config.toml
model = "class-conditioned image diffusion model"
train_examples = 38949
cond_dim = 128
num_classes = 646
norm = "layernorm"
mlp_ratio = 6
inner_norm = false
expert_mlp_ratio = 0.25
layers = 10
muon_scale = "match_rms_adamw"
nesterov = false
adamw_lr_other_params = 0.001
Rows from block 7, named by matrix and row number. Rows with one number belong to one attention dimension. Each number is 128 + 24 x the weight over the matrix's rms, rounded and kept within 0 to 255. All counts start at 0.
# q: attention query (model.blocks.7.attn.q.weight, 192x192), inputs 0-95
# k: attention key (model.blocks.7.attn.k.weight, 192x192), inputs 0-95
q.144 [133 128 105 136 127 150 129 111 139 128 121 147 126 128 130 141 127 128 121 124 135 113 102 132 113 102 129 133  88 115 129 144 126 131 129 126 121 126 126 128 134 179 148 114 127 141 148 133 158 135 153 130  48 126 130 130 137 128  81 127 118 124 123 139 135 117 127 128 148 142 127 127 129 146 136 119 127 119 131 107 150  98 145 136 138 114 112 122 130 127  89 172 147 133 101 128]
q.145 [119 127 127 114 112 128 104 129 135 119 120 125 125 148 126 127  70 129 143 127 133 215 129 117 140 128 128 157  57 133 158 128 128 135 189 117 128 125 136 144 121 126 138 104 101 111 128 172 110 102 128 134 139 135 111 133 139 125 182 119 135 103 135 126 124 125 129 151 151 105 128 128 106   2  89 124 133 128 143 160 140 158 124 125 127  95 124 129 126  97 128 124 130 165 125 118]
q.146 [129  48 129 107 248 151 122  99 121 135 183 129  48 128  70  68 123 128 128 128  82 175 129 116 129 148 128  81 154 109 129 126 164 119 116 132  88 125 129 127 119 128 128 134 128 204 188 133 142 127  33  82 128 128 128 146 124 129 113 136 156 154 126 128  42 128 129 132 122 120  89 126 128 169  67 233 134 119 128 130 128  81 151 128 147 183 160 151  48 130  89 128 220 129  98 127]
q.147 [131 134 119  47 164 138 186  90 129 136 133 130 116 127 136 187 129 128 135 111 131 137 124 157 107 149 128 127 130 137 138 127 137 135 139 128 171 142 111 135 107 164 132 139 127 215 101 120 131 135  94 127 126 127  82 136 130 115 131 163 122 191  85 123 124 169 121 116 128 151 129 123 208   0 130 139 124 121 140 128 234 146 119 107 105 122 125 129 123 137 175  26 136 121 105 115]
q.148 [128 127 131 142 181 130 180 125  59 128 131 119 126 152 124 118 129 128 121 126 123  92 132  80 134 130 128 128 216 127 101  94 157 125 125 125 172 151 167 128 150 123 142 120 127  79 128 116 121 126 128  90 129 132 118 138 140 151 128 124 148 109 131 137 128 215 124  14 128 118 110 112  96   0 113 134 129 125 102 133  78  30 124 126 133 134 129 125  57 136 128 145  96 230 124 129]
q.149 [131  49 130 119  78 122 128 130 197 184 132 128 132 138 177 126 116 128 140 128 130 129 120 141 143 130 118  90 104 107 107 132 133 141 128 137 113 121 124 110 127 128 120  70 127 147 119 128 129 148 122 128 126 129 123 127 141 131 102 127 124 134 135 127 122 126 126 128 118 161 122 134 159 104 130 135 132 131 146 146 138 128 131 110 127 109  61 130 125  61 144  86  95 126 132 127]
q.150 [111 143 113 118 152 157 103 123  57 128 231 112 127 140 129  66 127 109 130 119 121  91 114 128 125 130 136  52 145 128  49 120 136 118 138 120 120 143 135 126  56 119 227  79  96 101 151 128 120 187 142 116 127 128 135 130 127 136 154 127 125  88 162 129  69 100 130 131 123 162 102 150 120  71 111 138 125 129 108 126 104 142  92 111 134 174 163 132  98 125 125 187 154 147  93 148]
q.151 [ 93 125 129 113 133 175  66 130  63 125  80 123 120 129 132 127 102 122 109 106  99 124 107 114 132 128 128 128 134 103 142 125 125 128 109 128 127 127 127 128 199 110 129 126 132 127 136 149 121 204 144 134 130 147 127 120 106 138 105 133 127  93 126 132 128 123 164 140  88 156 128 128 134 195 115 161 132 130 135 143 127 127  98 124 136 140   3 129 114 122 130 137 124 133 125 128]
q.152 [113  95  76 132 130 133 151  48 202 108 142 138 127 131 127 123 172 130 124 128 122 200 117 132 127 128 128 129 136 157 149 140 130 127 137 126 160 127 128 129 167 131 105 129 133 136 125 136 127  49 177 127 114 134 130 126 106 128  90 136 130 158 125 126 128  64 141 135 133 134 128 136 159 104 127 124 128 133 131 122 127  38 114  85 127 133 117 120 128 131 128 112  32 130 136 126]
q.153 [118 192 196 128 134 114 246 193 112 115  33 129 115 129 155 128 112 115 180  55 121 127  60 130 124 132 128 122 192 131  33 128 135 117 117 125 129 118 173 117 126 121  53 191 128 115  76 119 126 141 137  80 133 131 124 102 101  58 128 128 126  74 153 127 215 128 128  65  95 144 121 131  62 128 180 128 134 143 112 162 120 127 144 115 112 127 131 193 130 109 169 194 128 191 148 127]
q.154 [126 132 125 111 222 111 123 132 127 128 128 131 127  86 101 128  39 121 145 108 159 134 148 140 137 170 139 154 136  75 143 127 118 144 192 113 123 163  91 143 128 112 127 122 145 133 116 126 122 140 131 124 161 107  99 138 164  78 141 126 131  84 127 134 125 138 134  38 128 114 131 166 128 174 131  92  92 139 129 177 138 108 255 149 131  57 122 127 131 131 142 116 131 126 126 146]
q.155 [132 123 116 122 114 137 132 135 133 126  41 128 131 150 127 131 130 130 134 153 118 143 100 125 132 122 127 135 116 125 131 140 117 123 136 124 131 134 131 131 147 128  91 115 126 128 174 185 132  97 143 112 130 143 130 129 129 152 127 128 134 127 145 130 128 130 110 128 127 145 128 132 132 125 104 130 174 129 141 127 135 104 128 119 125 121  79 126 127  70 104 128 127 132 128 118]
q.156 [122 121 129 115 130 129 126 142  85 106 177 128 135  86 137 113 132 120 121 130 123 127 112 159 139 125 122 118 128 203  58  49 159 131 119 122 120 102 141 128  98 125 120 153 128 113 157 128  97 129 180 148 121 131 148 126 125 136 128 128 128 129 140 155 134  79 128 127 134 129 129 134 142 101 124 199 128 129  58 109 127 203 149  96 114 131  97 128 134 157 118 168 117 114 131 135]
q.157 [138 129 125 136 141 132 136 127 137 106 161 132 126 128 128  95 123 139 129 122 138 128 122 127 130 129 139 115 133 134 127 133 127 112  76 128 126 129 127 128  85 130 126 126 143 132 126 129 132 109 120 128 119 122 132 128 136 129 132 128 132 126 129 128 120 131 130 116 126 123 128 127 126 142 137 131 138 122  94 127 132 109 173 136 135 128 128 128 128 141 121  98  40 131 131 113]
q.158 [119 146 125 126 167  61 153 142 153  94 138 133 128 125 129 128 177 113 133 121 132   0 127 125 130 129 121   2 137 129 122 127 136 130 146 121   0 128 118 128 112 129 129 183 123 118 132 109 138 126 133 122 129 128  96  41 132 104  88 128 212 124  71 134 127 127 127 132 144 183 130  99 110 132 139 124 142 102 120 134 135 100   0 119  93 122 150 137 123 144 125 129 131 117 127 123]
q.159 [128 124 145 158 170 117 128 153 148 102 133  62 124 127 153 128 136 130  72 115 124 123  49 121 126 151 133 115 136 167 120 121 159 156 127 130 205 137 136 108 255 156 121 134 198  71 132  81 126 129 153 104  60 125 125 128 148 150 155 147  99 188 145 122 113 126 148  64 214 127  72 120 127 112 217 138 129 162 128  82 128 126 150 125 123 131 108 127 144 160 102 136 139 127  88 124]
q.160 [ 91 190 128 125 130 129 128 175 165  75 180 128 115 127 127 148 126 128 131  51 137 124 125 162 126 140  93 132 128 127 102 128 149 129  90 130  97  77 121 160  67 133 143 214 129 128 128 121 128 117 126 113  87 112 146 127 149  84  57 135 127 124 118 129 126  88 128 104 134 143 126 128 107 125 169 128 128 131 128 129 130  98  83 128 156 122 176 155 128 164 129 120  64 140 155 106]
q.161 [127 130 128  97  84  98 112 129 133 108 127 128 112 188 128 126 154 128 232 129 124 161 140  75 138 132 134 123 134 160 127  84 127 128 130 112 148 123 123 117 116 104 105  95 128 114 128 135 106 204 146 121 168 142 127 131  71 137 154 129 144 122 129 131  57 127 100 155 135 131 181 143  45 106  67 116 213 181 132 128  84 128 129 136 128 109  66 148 141 132 134 140  78 172 125 161]
q.162 [128 119 125 131 162 132 132 128 111 131 128 128 128 125 125 128 125 128 112 128 117 128 128 128 128 128 136 111 128 127 126 126 128 128 134 134 127 128 128 128 100 131 130 128 124 143 130 119 127 104 128 130 121 128 128 128 127 133 128 128 128 112 126 122 126 127 135 128 123 128 120 119 128 128 135 141 128 125 122 127 128 132 128 133 142 139 132 129 117 121 124 127 128 127 128 128]
q.163 [117  88 128 146 137  89 110 110 145 131 166 132 128 129 128 152 131 168  67 111 129 131  99 134 134 128 127 124 128 141 134  65 127 129 132 134  72 131 137 148 127 119 165 155 163 135 144 128 127 128 139 119  59 127 155 133 130 136 123 134 101 128 110 131 102  77 150 177 128 145 126 128 112  66 148 129 119 133 117 135 134 109 158 125 120 129 121 128 130 128 125 157  57 128 128 127]
q.164 [128 132  45 128 157 127 100 152 127 125 103 128 126 137 128 128 128 130 121 105  87 134 108 113 123 128 129 128  96 203 176 140 126 126 139 125 139 171  66 128  88 132  63 130 189 129 237 143 129  86  94 115  42 126 107  60 136 108 151 127 189 125 120 136 103 223  79  10 129 184 153 122 125 128 134 156 128 130 125 128 194 124 128 133 156 135 130 129 123 125 128  91 126 138 134 123]
q.165 [ 96 134 107  86 128 136 181 127 132 124 115 186 133 102 132 123 141 127 143 137 130 101 162 246 112 127 110 128 127 135 131 147 132 129 109 124 115  92 141 119 133 131 125 152 146 129  91 134 121 176 150 140 111 130  83 128 123 126 131 130 125 255 135 134 129 128 129 129 119 168 104 133 190 136 140 126 144 128 134 123 127 138 129 117 128 174 128 146 104 128 124  99  81 127 128 128]
q.166 [102  98 125 139 157 133 143 130 121 128 131 140 128 144 137 131 139 128 135 123 139 133 202 127 123 122 135 123 121 102 149 150 129  91 127 117 102  75 132 134 184 128 128 120 127  99  91 164 171 121 120 125 127 131 132 129 133 141 117 127 158 129 132 125 148 106 115 127  85 138 130  92 128 127 117 102 125 109 126 139 128 229 112 161 128 143 129 135 120 128 133  68 134  96  48 130]
q.167 [125 104 129  61 128 117 129 173 120 152 144 144 135  93 128 113 118 130 128 127 129 129 128 131 136 142 126 132 129 128 128 123 134 134 144 139 105 118 132 120 119 129 169 196 159 127 124 129 118 128 121 163 161 118 144 116 143 122 133 127 129 126 135 128 102  90 127 129 151  80 127 121 140  69 110 129 130 137 127 130 148 130 145 127  84 128 128 113 124 158 124 112 112 140 120 110]
q.168 [ 96 131 107 136 200 133 179  37 129 129 135 106  70 128 147  86 111 122 128 113 112 183 180 130 125 138 134 140 127  79 118 174 129 120 110 120 126 106 106 132 126 126  74  66 111 138 113 136 145 133 123  83 136 130  85 133 128  47 132 130 149 130 137  80 127  80 149 106 129 116 123 158 127 138 103 127 117 126 137 134 130 128 167 123 157 210 145 107 123 139 130  36 129 135  86 112]
q.169 [ 96 130 123 101 128 139 142 109 129  80 137 128 115 128 125 141 128 128 109 126 128 110 125 128 137 127 167 129 144 128 110 139 116 129 126 124 145 114 122 134 133 130 128 113 119 122 166 106  76 121 131 122 141 105 130 125 130 136 131 144 172 121 120 128 110  80 122 109 145 127 127 128 153 128 125 134 139 127 128 128 128 130 118 126 236 130 124 128 128 142 111 174 127 127 124 130]
q.170 [125 103  70 128 195 109 230 151 129 138 122 153 128 128 127 105 129 128 113 128 123 130 100 129 127  98 133 206 116 135  99 134 127 129 141 128 122 122 126 127 129 139 145 116 124 129 157 128 128 114 116 128 127 130 129 128 184  93 126 131 173 135 129 126  86  88 141 201 159  96 118 125 116  49 128 126 121 122 141 127 129  48 130 150 151 131 226 127  96 141  88 130  72 128 127  99]
q.171 [123 129 125 127  76  91  91  80 227 128 126 151 135 126 123 147 129 133 112 126 154 129 129 123 128 128 124 100 158 129 128 130 133 142 124 118 135  93 115 133 127 128 142 137 140 131 131 133 160 139 122 123 128 129  82 139 129 135  86 126 134 128  96 131 128  88 119 126 163 128 126 130 141 212 106 126 144 134 156 128 120 102   0 134  78 130  38 134 128 196 123  86 124 105 184 146]
q.172 [138 131 138 128 112 122 130 139 227 174 103 182 131 148 121 129 145 132 138 175 113 128 128  94 128 132 130 101 134 115 135 149 128 128 131 155 162 129 128 129 148 127 161 128 126 155 140 178  99 127 110 128 126  76 130 129 115 127 101 124 115 131 158 185 118 130 173 186 133 153 144 103 126 201 147 128 134 128 133 128 149  76 125 129 131 105 136 128  97 119 105 134 132  90 141 129]
q.173 [159 131 100 132 245 121  51 215 133 228 221 126 128 135 134 128 129 128 129 140 124 141 119 108 125 109 127 128 115 130 113 255 129 158 130 127 121 125 113 129  95 128 141 106 111 106 111 203 106 125 104  75 126 106 152 124 129 144 106 128 129 125 134 127 225  40 121 107 153 133 121 134 104 130 158 113 102 109  83 182 136 137 140 142 120 124 129 123 127 171 126 124 131 100 149  58]
q.174 [129 129 133 125  97 128 128 134 125 131 135 120 130 128 127 147 117 120 146 127 142 114 129 121 106 114 128 141 114 133 121 109 128 128 156 113 134 134 158 124 130 128 127 125 129 129 143 125 126 125 128 141 127 110 127 133 128 187 168 121 129 104 123 127 125 128 160 135 132  78 116 140  96 121 140 128 126 128 112 126 113 133 172 125 124  99 139 130 132 128 128 162 127 128 128 118]
q.175 [131 132 132 128 154  98 129 150 140 123 128 128 128 129 102 126 128 165 113 129 126 125 115 154 132 129 118 129 129 144 168 128 127 123  90 131 115  97 149 130 140 131 126 126 132 109 124 132 112 129 125 121 120 126 112 135 147 113 143 124 139 166 166 157 144 104 128 120  95 132 123 130 163 141 118 120 126 127 112 114 235 186 255 133 113 128  72 128 131 116 112 130 135 129 120 128]
q.176 [193 125  90  98 222 123 190  79 154 158 142 170 128  75 134 124 136 116 127 210  91 131 156 119 114 171 128 114 185 146 135 112 127 141 112 128 129 128 154 134 138 127 163 127  45 159 124 119  77 243 133 171 154 127 121 164 201  96 140 116  92 159 114 128 132 128 121 129 127 130 128 128 118 100 105 119 126 149 138 102 123 111 132 138 103 133  95 131 148 131 165 143 127 128 127 163]
q.177 [127 127 131 120 255 118  49 135 129 190 119 130 127 128 135 128 142 128 138 138 154 134 164 126 128  91 128 110 106 115 165 142 131 128 145 132 127 146 150 129 144 128  90 131 121 133  64 147 128 138 181 151 129 143 127 135 124 127 122 130  81 112 126 117 153 120 147 126 108 131 128 115 128 125 119  96 114 128  62 133 128 122 148 100  17 136 101 136 112 129 142  56 110 125  64 127]
q.178 [124 142 133 122 131 128 120 128  91 114 152 132 128 132 130 221 201 129 128 132 135 115 149 139 128 132 130 123 136 125 115 129 128 126 143 130 104 128  95 145 153 126 156 182 140 114 129 135  91 112 127 111 123 127 128 126 156 127   0 151 116 125 134 142 200  94 128 129 128 148 129 129 129 124 161 156 123 126 138 137 132 122   0 128 121 110 232 129 124 129 130 108 164 126 152 114]
q.179 [131 111 128 123 143 129 123 132 130 140 128 121 132 139 126 121 144 128 150 137 130 134 137 114 132  80 128 125 132 128 120 128 147 133 129 125 137  82 142 124 132 128  57 107 128 102 106 107 129 149 135 125 164 127 132 120 127 120 127 128 139 128 128 128 144  97 124 124 122 124  85 127 149 129  97 133 127 126  90 122  84 147  81 126 133 165 105 129 124 121 128 124 102 126 196 140]
k.144 [143 124 152  95 148  45 176 136 111  98 137 120 112 128 130 130 125 132 129 108 133 137 121 118 136 129  89 180 133 135 104 129 114 156 147 128 127 128 143 131 128 131  92 126 126 118 100 134 168 131 128 101 169 134 106 125 134 134 124 128 109 128 129 137 110 149 130 127 137 166 140 131 134 127 180 127 122 148 149 117 116 131 142 128 113 129 122 136 117 129 122 136 154 126 103 197]
k.145 [133 145 126 127  83 136 133 107 137 125 114 128 127 128  99 114  21 131 126 123 121 147 131 112 126 128 113 106 121 126 255 132 132 144 134 126 125 127  21 128 103 133 165 124 150 121 127 129 133 132 119 129 134 128 125 127 140  60 168 117 128 168 118 128 130 128 116 128 125 108 130 150 128 128 130  94 127 150 120 127 129 122 150 128 133 160 135 122 128 123 128 114 133 108 127 128]
k.146 [129 108 127 111 192 141 187 187  58 139 225 141 139  96 135 125 134 137 128 126 131 185 129 121  72 117 128 134 139 117 132 116 130 127 124 130 191 140 124 135 225 124 126 140 242 151 122 124 116 111 250 110 121 103 138 130   0 132 118 128  64 134 128 127 127 100 180 134 129 115 110 130 125 118 102 128 132 129 224 128 127 116 106 119 102 135 171 145 130 131 132 127 152 126 157 118]
k.147 [122 122 115 128 134 130 195 132 133 106 157 134  41 119 129 127 125 118 124 150 124 136 142 128 128 128 125 121 130 124 147 128 101 121  83 130 105 255 145 127 122 134  39 152 127 127 132 127 128  84 125 137 125 104 124 132 255  70 127 133 128  92 113 146 144 128 151 123 117 122 128 128 130  69 128 130 129 178 108 112 116  77 124 103 114 140 116 134 128 128 101 119 218 129 124 130]
k.148 [127 127 100 133 122 117 107 120 131 137 169 125 128 137 130 135 112 126 125 130 118 134 135 147 127 117 128 128 130 120 128 131 131 125 128 124 228 199 171 127 122 123 183  90 255 124 135 128 122 129 189 131 115 127 132 126 146 123  95 126 151 204 136 128 156 129 105  99 126 124 133 129 130  58 123 118 135 158   0 128 130 163 110  92 161 119 152 162 144 155 135 120 173 113 123 128]
k.149 [124 133 133 129 166 133 140 114 240  96 126 123 126 129 120 131 108 128 135 128 131 127 150 116 136 137 130  96 128 122 124 127 126 128 142 133 135 125 131 128 110 126 126 132 148 127 125 129 133 129 124 131 123 117 124 123 128 139 121 128 126 119 113 127 128 129 126 125 105 158 123 118 128 127 129 110 132 132 128 128 128 116 129 126 126 130 132 143 128 207 118 128 125 111 128 129]
k.150 [127 126  69 125 216 133 126 102 125 208 129 128 167 128 139 176  98 125 128 122 135 104 126 125 127 100 129 156 120 126  49 138 134 122 128 128 155 129  52 113 151 110 141 126 127 137 123 122 128 108 224 129 132 119 149 114  79 133 185 128 116 193 139  72 128 127 128 128 104 158 120 128 123  43  59 136 127 138 108 131 128 134  89 128 120 116 139 133 105 159 161 134  93 135 134 120]
k.151 [129 123 129 163 153 171 147 124 123 129 122 127 131 120  98 116 132 130 127 127 134  80 128 138 125 127 132 156 125 130 156 139 135 123 142 129 111  87 253 129 152 128 164 126 130 173 126 129 146  81 132 134 131 131 129 136  49 130 145 128 127 141 105 129 131 120 126 171  70 128 128 110 131 142 166 155 125 123 188 130 129 130 124 109 128 128 108 131 126 129 129 130 130 127 115 132]
k.152 [129 160  95 131  20 126 176 101 157 129 199 103 119 125 134 140 143 127 141 131 131 200 128 123 140 123 122 158  80 118 141 139 136 134 132 135 139 110 121 114 110 129 133 120 128 146 132 104 129 141 129 146 129 124 118 128 143 100 126 129 123 128 122 105 128 122 126 157 133 148 131 129 124 138 124 150 119 128  88 118 102 144  56  82 139 132  76 124 136 126 127 128 146 129 127 130]
k.153 [120 114  54 153 171 141   0 121 211 145  25 113 124 119 129 107 133 129  61 149 128  28  95 122 162 101 105 131 128 135 255 126 123 129 124 129 120  81 255 120 132 128 153 124 222 129 126 131 126 142  98 136 129 130 126 128 201 123  59 130 138 177 156 126 128 165 129  70 164 134 128 133 135 133 128 146 159 139  82 130 103 129 138 126 123 101 163  82 128 112 131 128 137 126  99  97]
k.154 [118 133  83  93 107 139 128 143 139 135   0 121 137 126 102 128 118 126  37 126 107  53 125 131 128 127 128 137 180 133 127 118 123 127 129 128 135 101 161 127 169 126 194  82 153 159 128 129 130 130 115 136 125 125 123 181  89 108 136 126 128 129 128 121 131 131 137  93 127 109 121 131 183 166 122 127 131 124 150 128 127  91 145 100 141 124 190 128 127  64 126 130 122 128 204 150]
k.155 [130 116 128 133 117 129 134  90 132  61 141 118 141 128 127 129 109 131 126 127 127 145 150 128 134 129 117 121 105 134 147 123 136 138 117 129 147 130 128 115 138 130 132 128 136 127 126 126 128 138 133 129 128 121 101 131 127 129 112 126 110 124 128 124 158 127 127 141 131 129 128 128 152 140 128 135 128 141 128 122 112 142 112 115 128 144 115 138 122 128 140 130 198  96  86 129]
k.156 [137 127 113 130 121 126 100 135  49 136 134 143 131 114 128 136 146 128 131 128 119 119 146 132 128 128 139  82 133 136  82 127 126 146 106 128 162 123  42 125  90 130 120 129 126 110 122 127 135 118 206  95 153 130 107 123 195 134 220 121 137 128 127 128 131 193  96 122 118 141 164 126 145 127  66 123 116 111  95 133 182 132 149  93  80 129 129 131 135 171 128 141 126 131 138 122]
k.157 [119 122  79 121 116 100 128 172  92 128 122 127 128 130 128 150 139 127 130 129 118 122 127 112 128 126 125  91 134 129 128 111 131 129 128 125 126 130 125 128 141 128  94 128 132 123 128 126 128 128 107 128 128 124 129 125 116 145  99 128 129 129 169 137 131 128 126 126 168 128 129 128 111 121 125 125 134 130 117 122 131 107 125 129 130 128  86 125 130 128 128 131 125 128 131 137]
k.158 [163 124 139 127 166 202 128 151 128 162 135 131 129 133 124 121 163 127 119 137 182  54 122 138 145 106 127 127 155 125 123 129 123 117 185 129 131 122 190 123 119 122 119 129 127 157 127 118  61 222 154 116 124 111 140 128 107 138  17 124 125 131 128 133 127 136 128 142 189 255 130 125 130 119 133  56 129 123 119 128 131 152  83 129 135 108  39 156 151 121 124 127 101 132 101 127]
k.159 [113 105 130 127 113  54 209 142 166 207 165  95 109 127 102 162 217 129 148 120 126 180 126 120 100 129 135 129 127 150  74 133 149 189 128 134 115  38 255 133  90 128  98 123 251 125 105 104 144 149 124 145 129 125  53 141 158 147 143 128 127  32 136 127 127 202 158 103 154 121 118 125 133 133 142 103 134 130 127 128 118 128 142 134 132 147 129 143 136 166 124  93 255 135 128 130]
k.160 [117 127  64 124 146 231 104 163 125 133  31 131 109 128 128 120 143 104 101 154 143 185 128 130 111 128 128 130 135 115 239 121 132 115  68 126 130  62 129 129  32 130 128 127 159 120 131 125 124 130  69 133 128 128 123 162 155 128  28 133 127 147 129 106 127 227 126 127 128 201 127 125 127  73 130 137 137 125 140 127 128 117 118 127 119 148  72 127 123  97 124 121 126 121 180 128]
k.161 [134 122 132 198  90 135  78  78 214 147 128 132 148 109 128  97  21 144  59 106 118  41 128 129 126 124 152 129  98 128 128 146 139 146 133 123 127 108  77 121 138 128 125 128 122 114 128 124 158 143 171 176 125 126 131 128  95 107 149 128 131 197 128 139 155 170 113 109 129 151 148 119 137 129  43 128 129 142 128 128 126 122 124  92 187 136 137 123 120 153 137 133  82 126 121  86]
k.162 [128 128 132 127 129 128 151 128 109 128 128 146 130 142 130 126 113 128 143 127 132 131 126 131 114 128 125 128 128 128 126 128 129 127 128 128 124 128 130 129 152 127 129 121 102 123 129 130  89 129 119 129 137 127 128 133 128 126 132 129 128 128 138 126 127 128 127 143 127 128 126 126 127 127 128 129 129 128 126 128 134 134 112 128  87 133 121 128 128 127 130 129 128 128 136 127]
k.163 [129 134 132 122 113 155 135 130 132 105 149 117 125 129 128 134 131 125 173 129 176 167 128 124 125 128 119 130 121 137 127 147 127 129 131 128 132  53  85 113 145 137 124 145 124 131 117 132 159 139 114 132 146 135 105 127 133  41 135 129 127 124 122 132 112 182 124 133  91 162 127 128 129 128 128 140 128 141 118 124 151 101 145 142 117 100 127 177 119 128 130 108 127 172 129 144]
k.164 [133 114 132 112 115 128 255 143 101 130  92 128 125 129 130 132 153 127 134 166 128 201 114 195 149 130 105  94 128 135 225 134 165 127 131 114 113 148 132 129 128 129  86 127 196  93 143 130  66 198 136 124 173 139 121 142  96 139   0 128 126 134 126 124 220 149 129  86 130 138 102 121 125 130 133 117 129 170 136 130 131 125 130  58 128 183  22 127 104 130  85 121 193 121 193 131]
k.165 [ 99 129 124 128 118 126 131  96 122 129 184 128 122 128 127 128 128 128 124 127 136 142 130 122 132 127 142 153 123 129 134 128 132 115 126 123 142 127 230 120 171 142  38 155 126 103 160 112 146 113 108 108 152 142 133 133 130 115 132 151 129  83 123 108 181 127 130 128 128 102 120 100 128 126 128 141 109 120 126  82  96  56 121  81 147 111 105   4 107 123 134 134 156 126 111 141]
k.166 [134 137 109 124 143  71 114 129  63 128 169 121 126 128 112 123 119 134 134 125 129 128 113 131 128 133 129 132 126 139 165 124 121 126 158 126 150 120 140 123 130 130 104 170 178 135 126 130 128  90 103 126 105  96 127 137 123 132 128 127 128 163 131 134  97 125 128  96 141 128 131 128 129 129 124 129 133 108 144 127 160 122 124 174 123 163 113 127 128 130 129 173 139 133 129 129]
k.167 [127 162 121 138 123 127 127 144 127 133 128 150 122 132 128 130 106 129 135 133 118 167 147 129 124 143 128  96 148 129 127 125 130 128 126 137 124 120 121 130  97 127 154 164 118 137 131 163 114 129 114 116 125 128 129 134 129 127 156 123 112 128 147 122 140 118 147 129 162 140 140 129 124 123 131 129 121 129  96 128 125 111 193  83 132 102 133 136 128 117 142 102 167 138 128 116]
k.168 [123 144 128 106 105 128 177 208 164 140 120 142 129  92 111 124 118 124 121 124  98 134  84 128 109 127  92 131 121  89 255 133 107 130 134 127 146 133 129 128 156 114 129 124 215 152 131 135 128 101 183 129 128 127 125 159  64 135  68 113 129 151 128 120  87  52 156 136 137 106 128 132 127 128 120 146 138 129 118 128 128 117 119 122 182 163 196 121 127 120 127 131 118 125 195 148]
k.169 [128 151 127 154 133 153 179 125 133 131 128 127 130 128 133 119 123 128 135 130 127 128 142 128 128 127 129 128 143 126 126 126 137 121 128 118 136 118 159 126 135 125 128 121 119 133  91 128 127  80 156 130 124 169 132 128 155 127 138 125 115 132 131 128 133 126 128 126 123 168 108 132 125 128 127 125 128 126 128 125 130 137  85 129 126 128 123 131 129 110 138 128 117 127 117 121]
k.170 [147 130 140 117 128  97 175 127  98  62 210 140 169 131 122 116 126 132 136 127 135 222 140 150 129 140  96 131 137 150 131 126 144 128 138 141 130 118 106 121 167 112 129 106 132 119 132 128 124 217 142 120 127 129 129 124 183 128 133 128 127 125 128 123 117 128 134 133 142 126 134 128 135 128  98 129 125 110  58 140 122  34 131 125 105 128 134 127 136 114 151 127 134 165 147 125]
k.171 [126 125 125 144  55 203  98 126 125 110 124 143 129 124 114 129 123 131 178 135  96 122 134 149 131 127 131 123 120 125 101 122 128 128 128 127 128 128 134 129  84 130 132 128 154 144 101 104 113 153  73 141 129 127  81 157 132 107 116 132 118 126  99 119 131 118 137 126 190 188 129 129 120 135 115 124 128 134 249 127 129 124 108 128 144 127  74 124 145 225 127 126 123 122 114 158]
k.172 [128 137 219 142 141 127 170  78 121  58 155 194 145 204 147 109 131 128 127 105 120 121 131 155 117 130 130 137 117 126  82 120 123 129 129 144 123 125 121 131  96 128 145 128  16 128 130 128 119 128 169 121 128 154 158 126 154 126 131 130 142  68 121 128 127 129 126 127 127 171 137  61 121 200 128  77 110 128 202 126 110 166 115 120 135 122 127 119 129 127 129  85  68 128 127 138]
k.173 [142 129 149 119 176 132 143 116  47 118 127  62 115 160 131 137 134 122 124 184 113 150 117 119 121 155 152  82 131 123  73 106 128 125 151 131  97 228 151 119  24 115 102 124 172 134 102 136 159 183 127 129 128 125 130 123 130 171 157 127 118 135 133 128 111  22 117  67 127 159 129 101 125 137 175 150 124 130 166 118 107  85 131 155 124 129 126 103 108 130 122 127 131 130 127 123]
k.174 [154 129 154 128 129 145 122 107 129 115 123 136 167 132 138 108 133 128 101 127 128 123 125  86 105 130 155 133 126 152 111 143 125 125 109 128 130 128 119 133 132 126 128 124 123 114  96 137 132 127 134 121 117 134 131 117 131 148 186 128 128 126 133 128 129 127 106 127 128 128 127 129 116 125 135 117 121 122 128 139 127 123 144 135 131 119 193 128 131 116 134 130 131 129 129 128]
k.175 [127 125 125 122  77  28 178 126 144  83 116 139 121 117 139 121 127 123 126 128 150 115 136 114 132 129 132 123 140 131 176 127 128 129 124 129  95  76 182 136 109 129  92 161 184 129 116 146 157 128 128 120 126 128 119 121 131 125  74 129 129  68 149 128 123 100 141  85  88   0 125 107 125 156 138 125 127 130 133 115 126 162 203 128 150 126 127 128 129 125 129 111 127 134 134 147]
k.176 [ 66 127 101 139   0 128 153 115 185 134 145 132 127 128 117 131 113 131 119 107 137  65 129 135 131 134 198 156 137 126  36 127 128 128 126 128 142 215 121 133 140 124 128 110 113 128 129 115 129 139 114 126 129 133 108 132 146 128 179 129 129 102 162 128 127   0 145 119 112 112 128 127 125 113 125 133 128 125   0 145 118 145 170 175 125  86 131 129 128 117 119 128 121 121 118 128]
k.177 [ 57 125 136 119  81 101 126 108 149 118 135 119 123 124  79 130 128 129 127 114 125 117  80 135 128 133 115 138 130 122 119 147 129 128 136 123  92 159 150 108 121 128 126 131 203 129 150 123 128 135 123 127 135 122 111 137  49 127 133 134 150 127 130 129 148 119 167 128 152 124 128  96 144 129 126 137 130 129  89 132 126 121 134 133 135 130 131  76  78 128 122 126 170 127 163 132]
k.178 [162 125 125 125 162 209  82 146  68 149 148 127 138 122 102 129 180 130 112 119 148 176 128 143 126 136 128 137 130 132 102 108 128  84 112 149 118 127 107 126  99 128 154 161 126 145 126 108  69 131  39 129 129 126 141 128 196 124 109 132 140 113 118 127  81 128 124 166  90 255 138 137 146 131 126 126 129 128 132 141 126 127 110 117 111  99  83 127 128 126 147 155 126 127 132 124]
k.179 [138 133 148 134 103 126 123 132 149 127 126 123 127 129  97 122  80 128 119 121 128 130 132 128 126 130 129 130 135 115  97 128 128 124 140 128 128 126 130 128  84 127 128 131 188 133 128 115 116 125 122 128 125 152 159 118 133 127 126 135 135 157 120 138 126 118 126 124 127 123 123 127 127 164 128 126 119  67 105 129 130 138 116 117 136 133 129 125 127 170 131 128 108 129 134 125]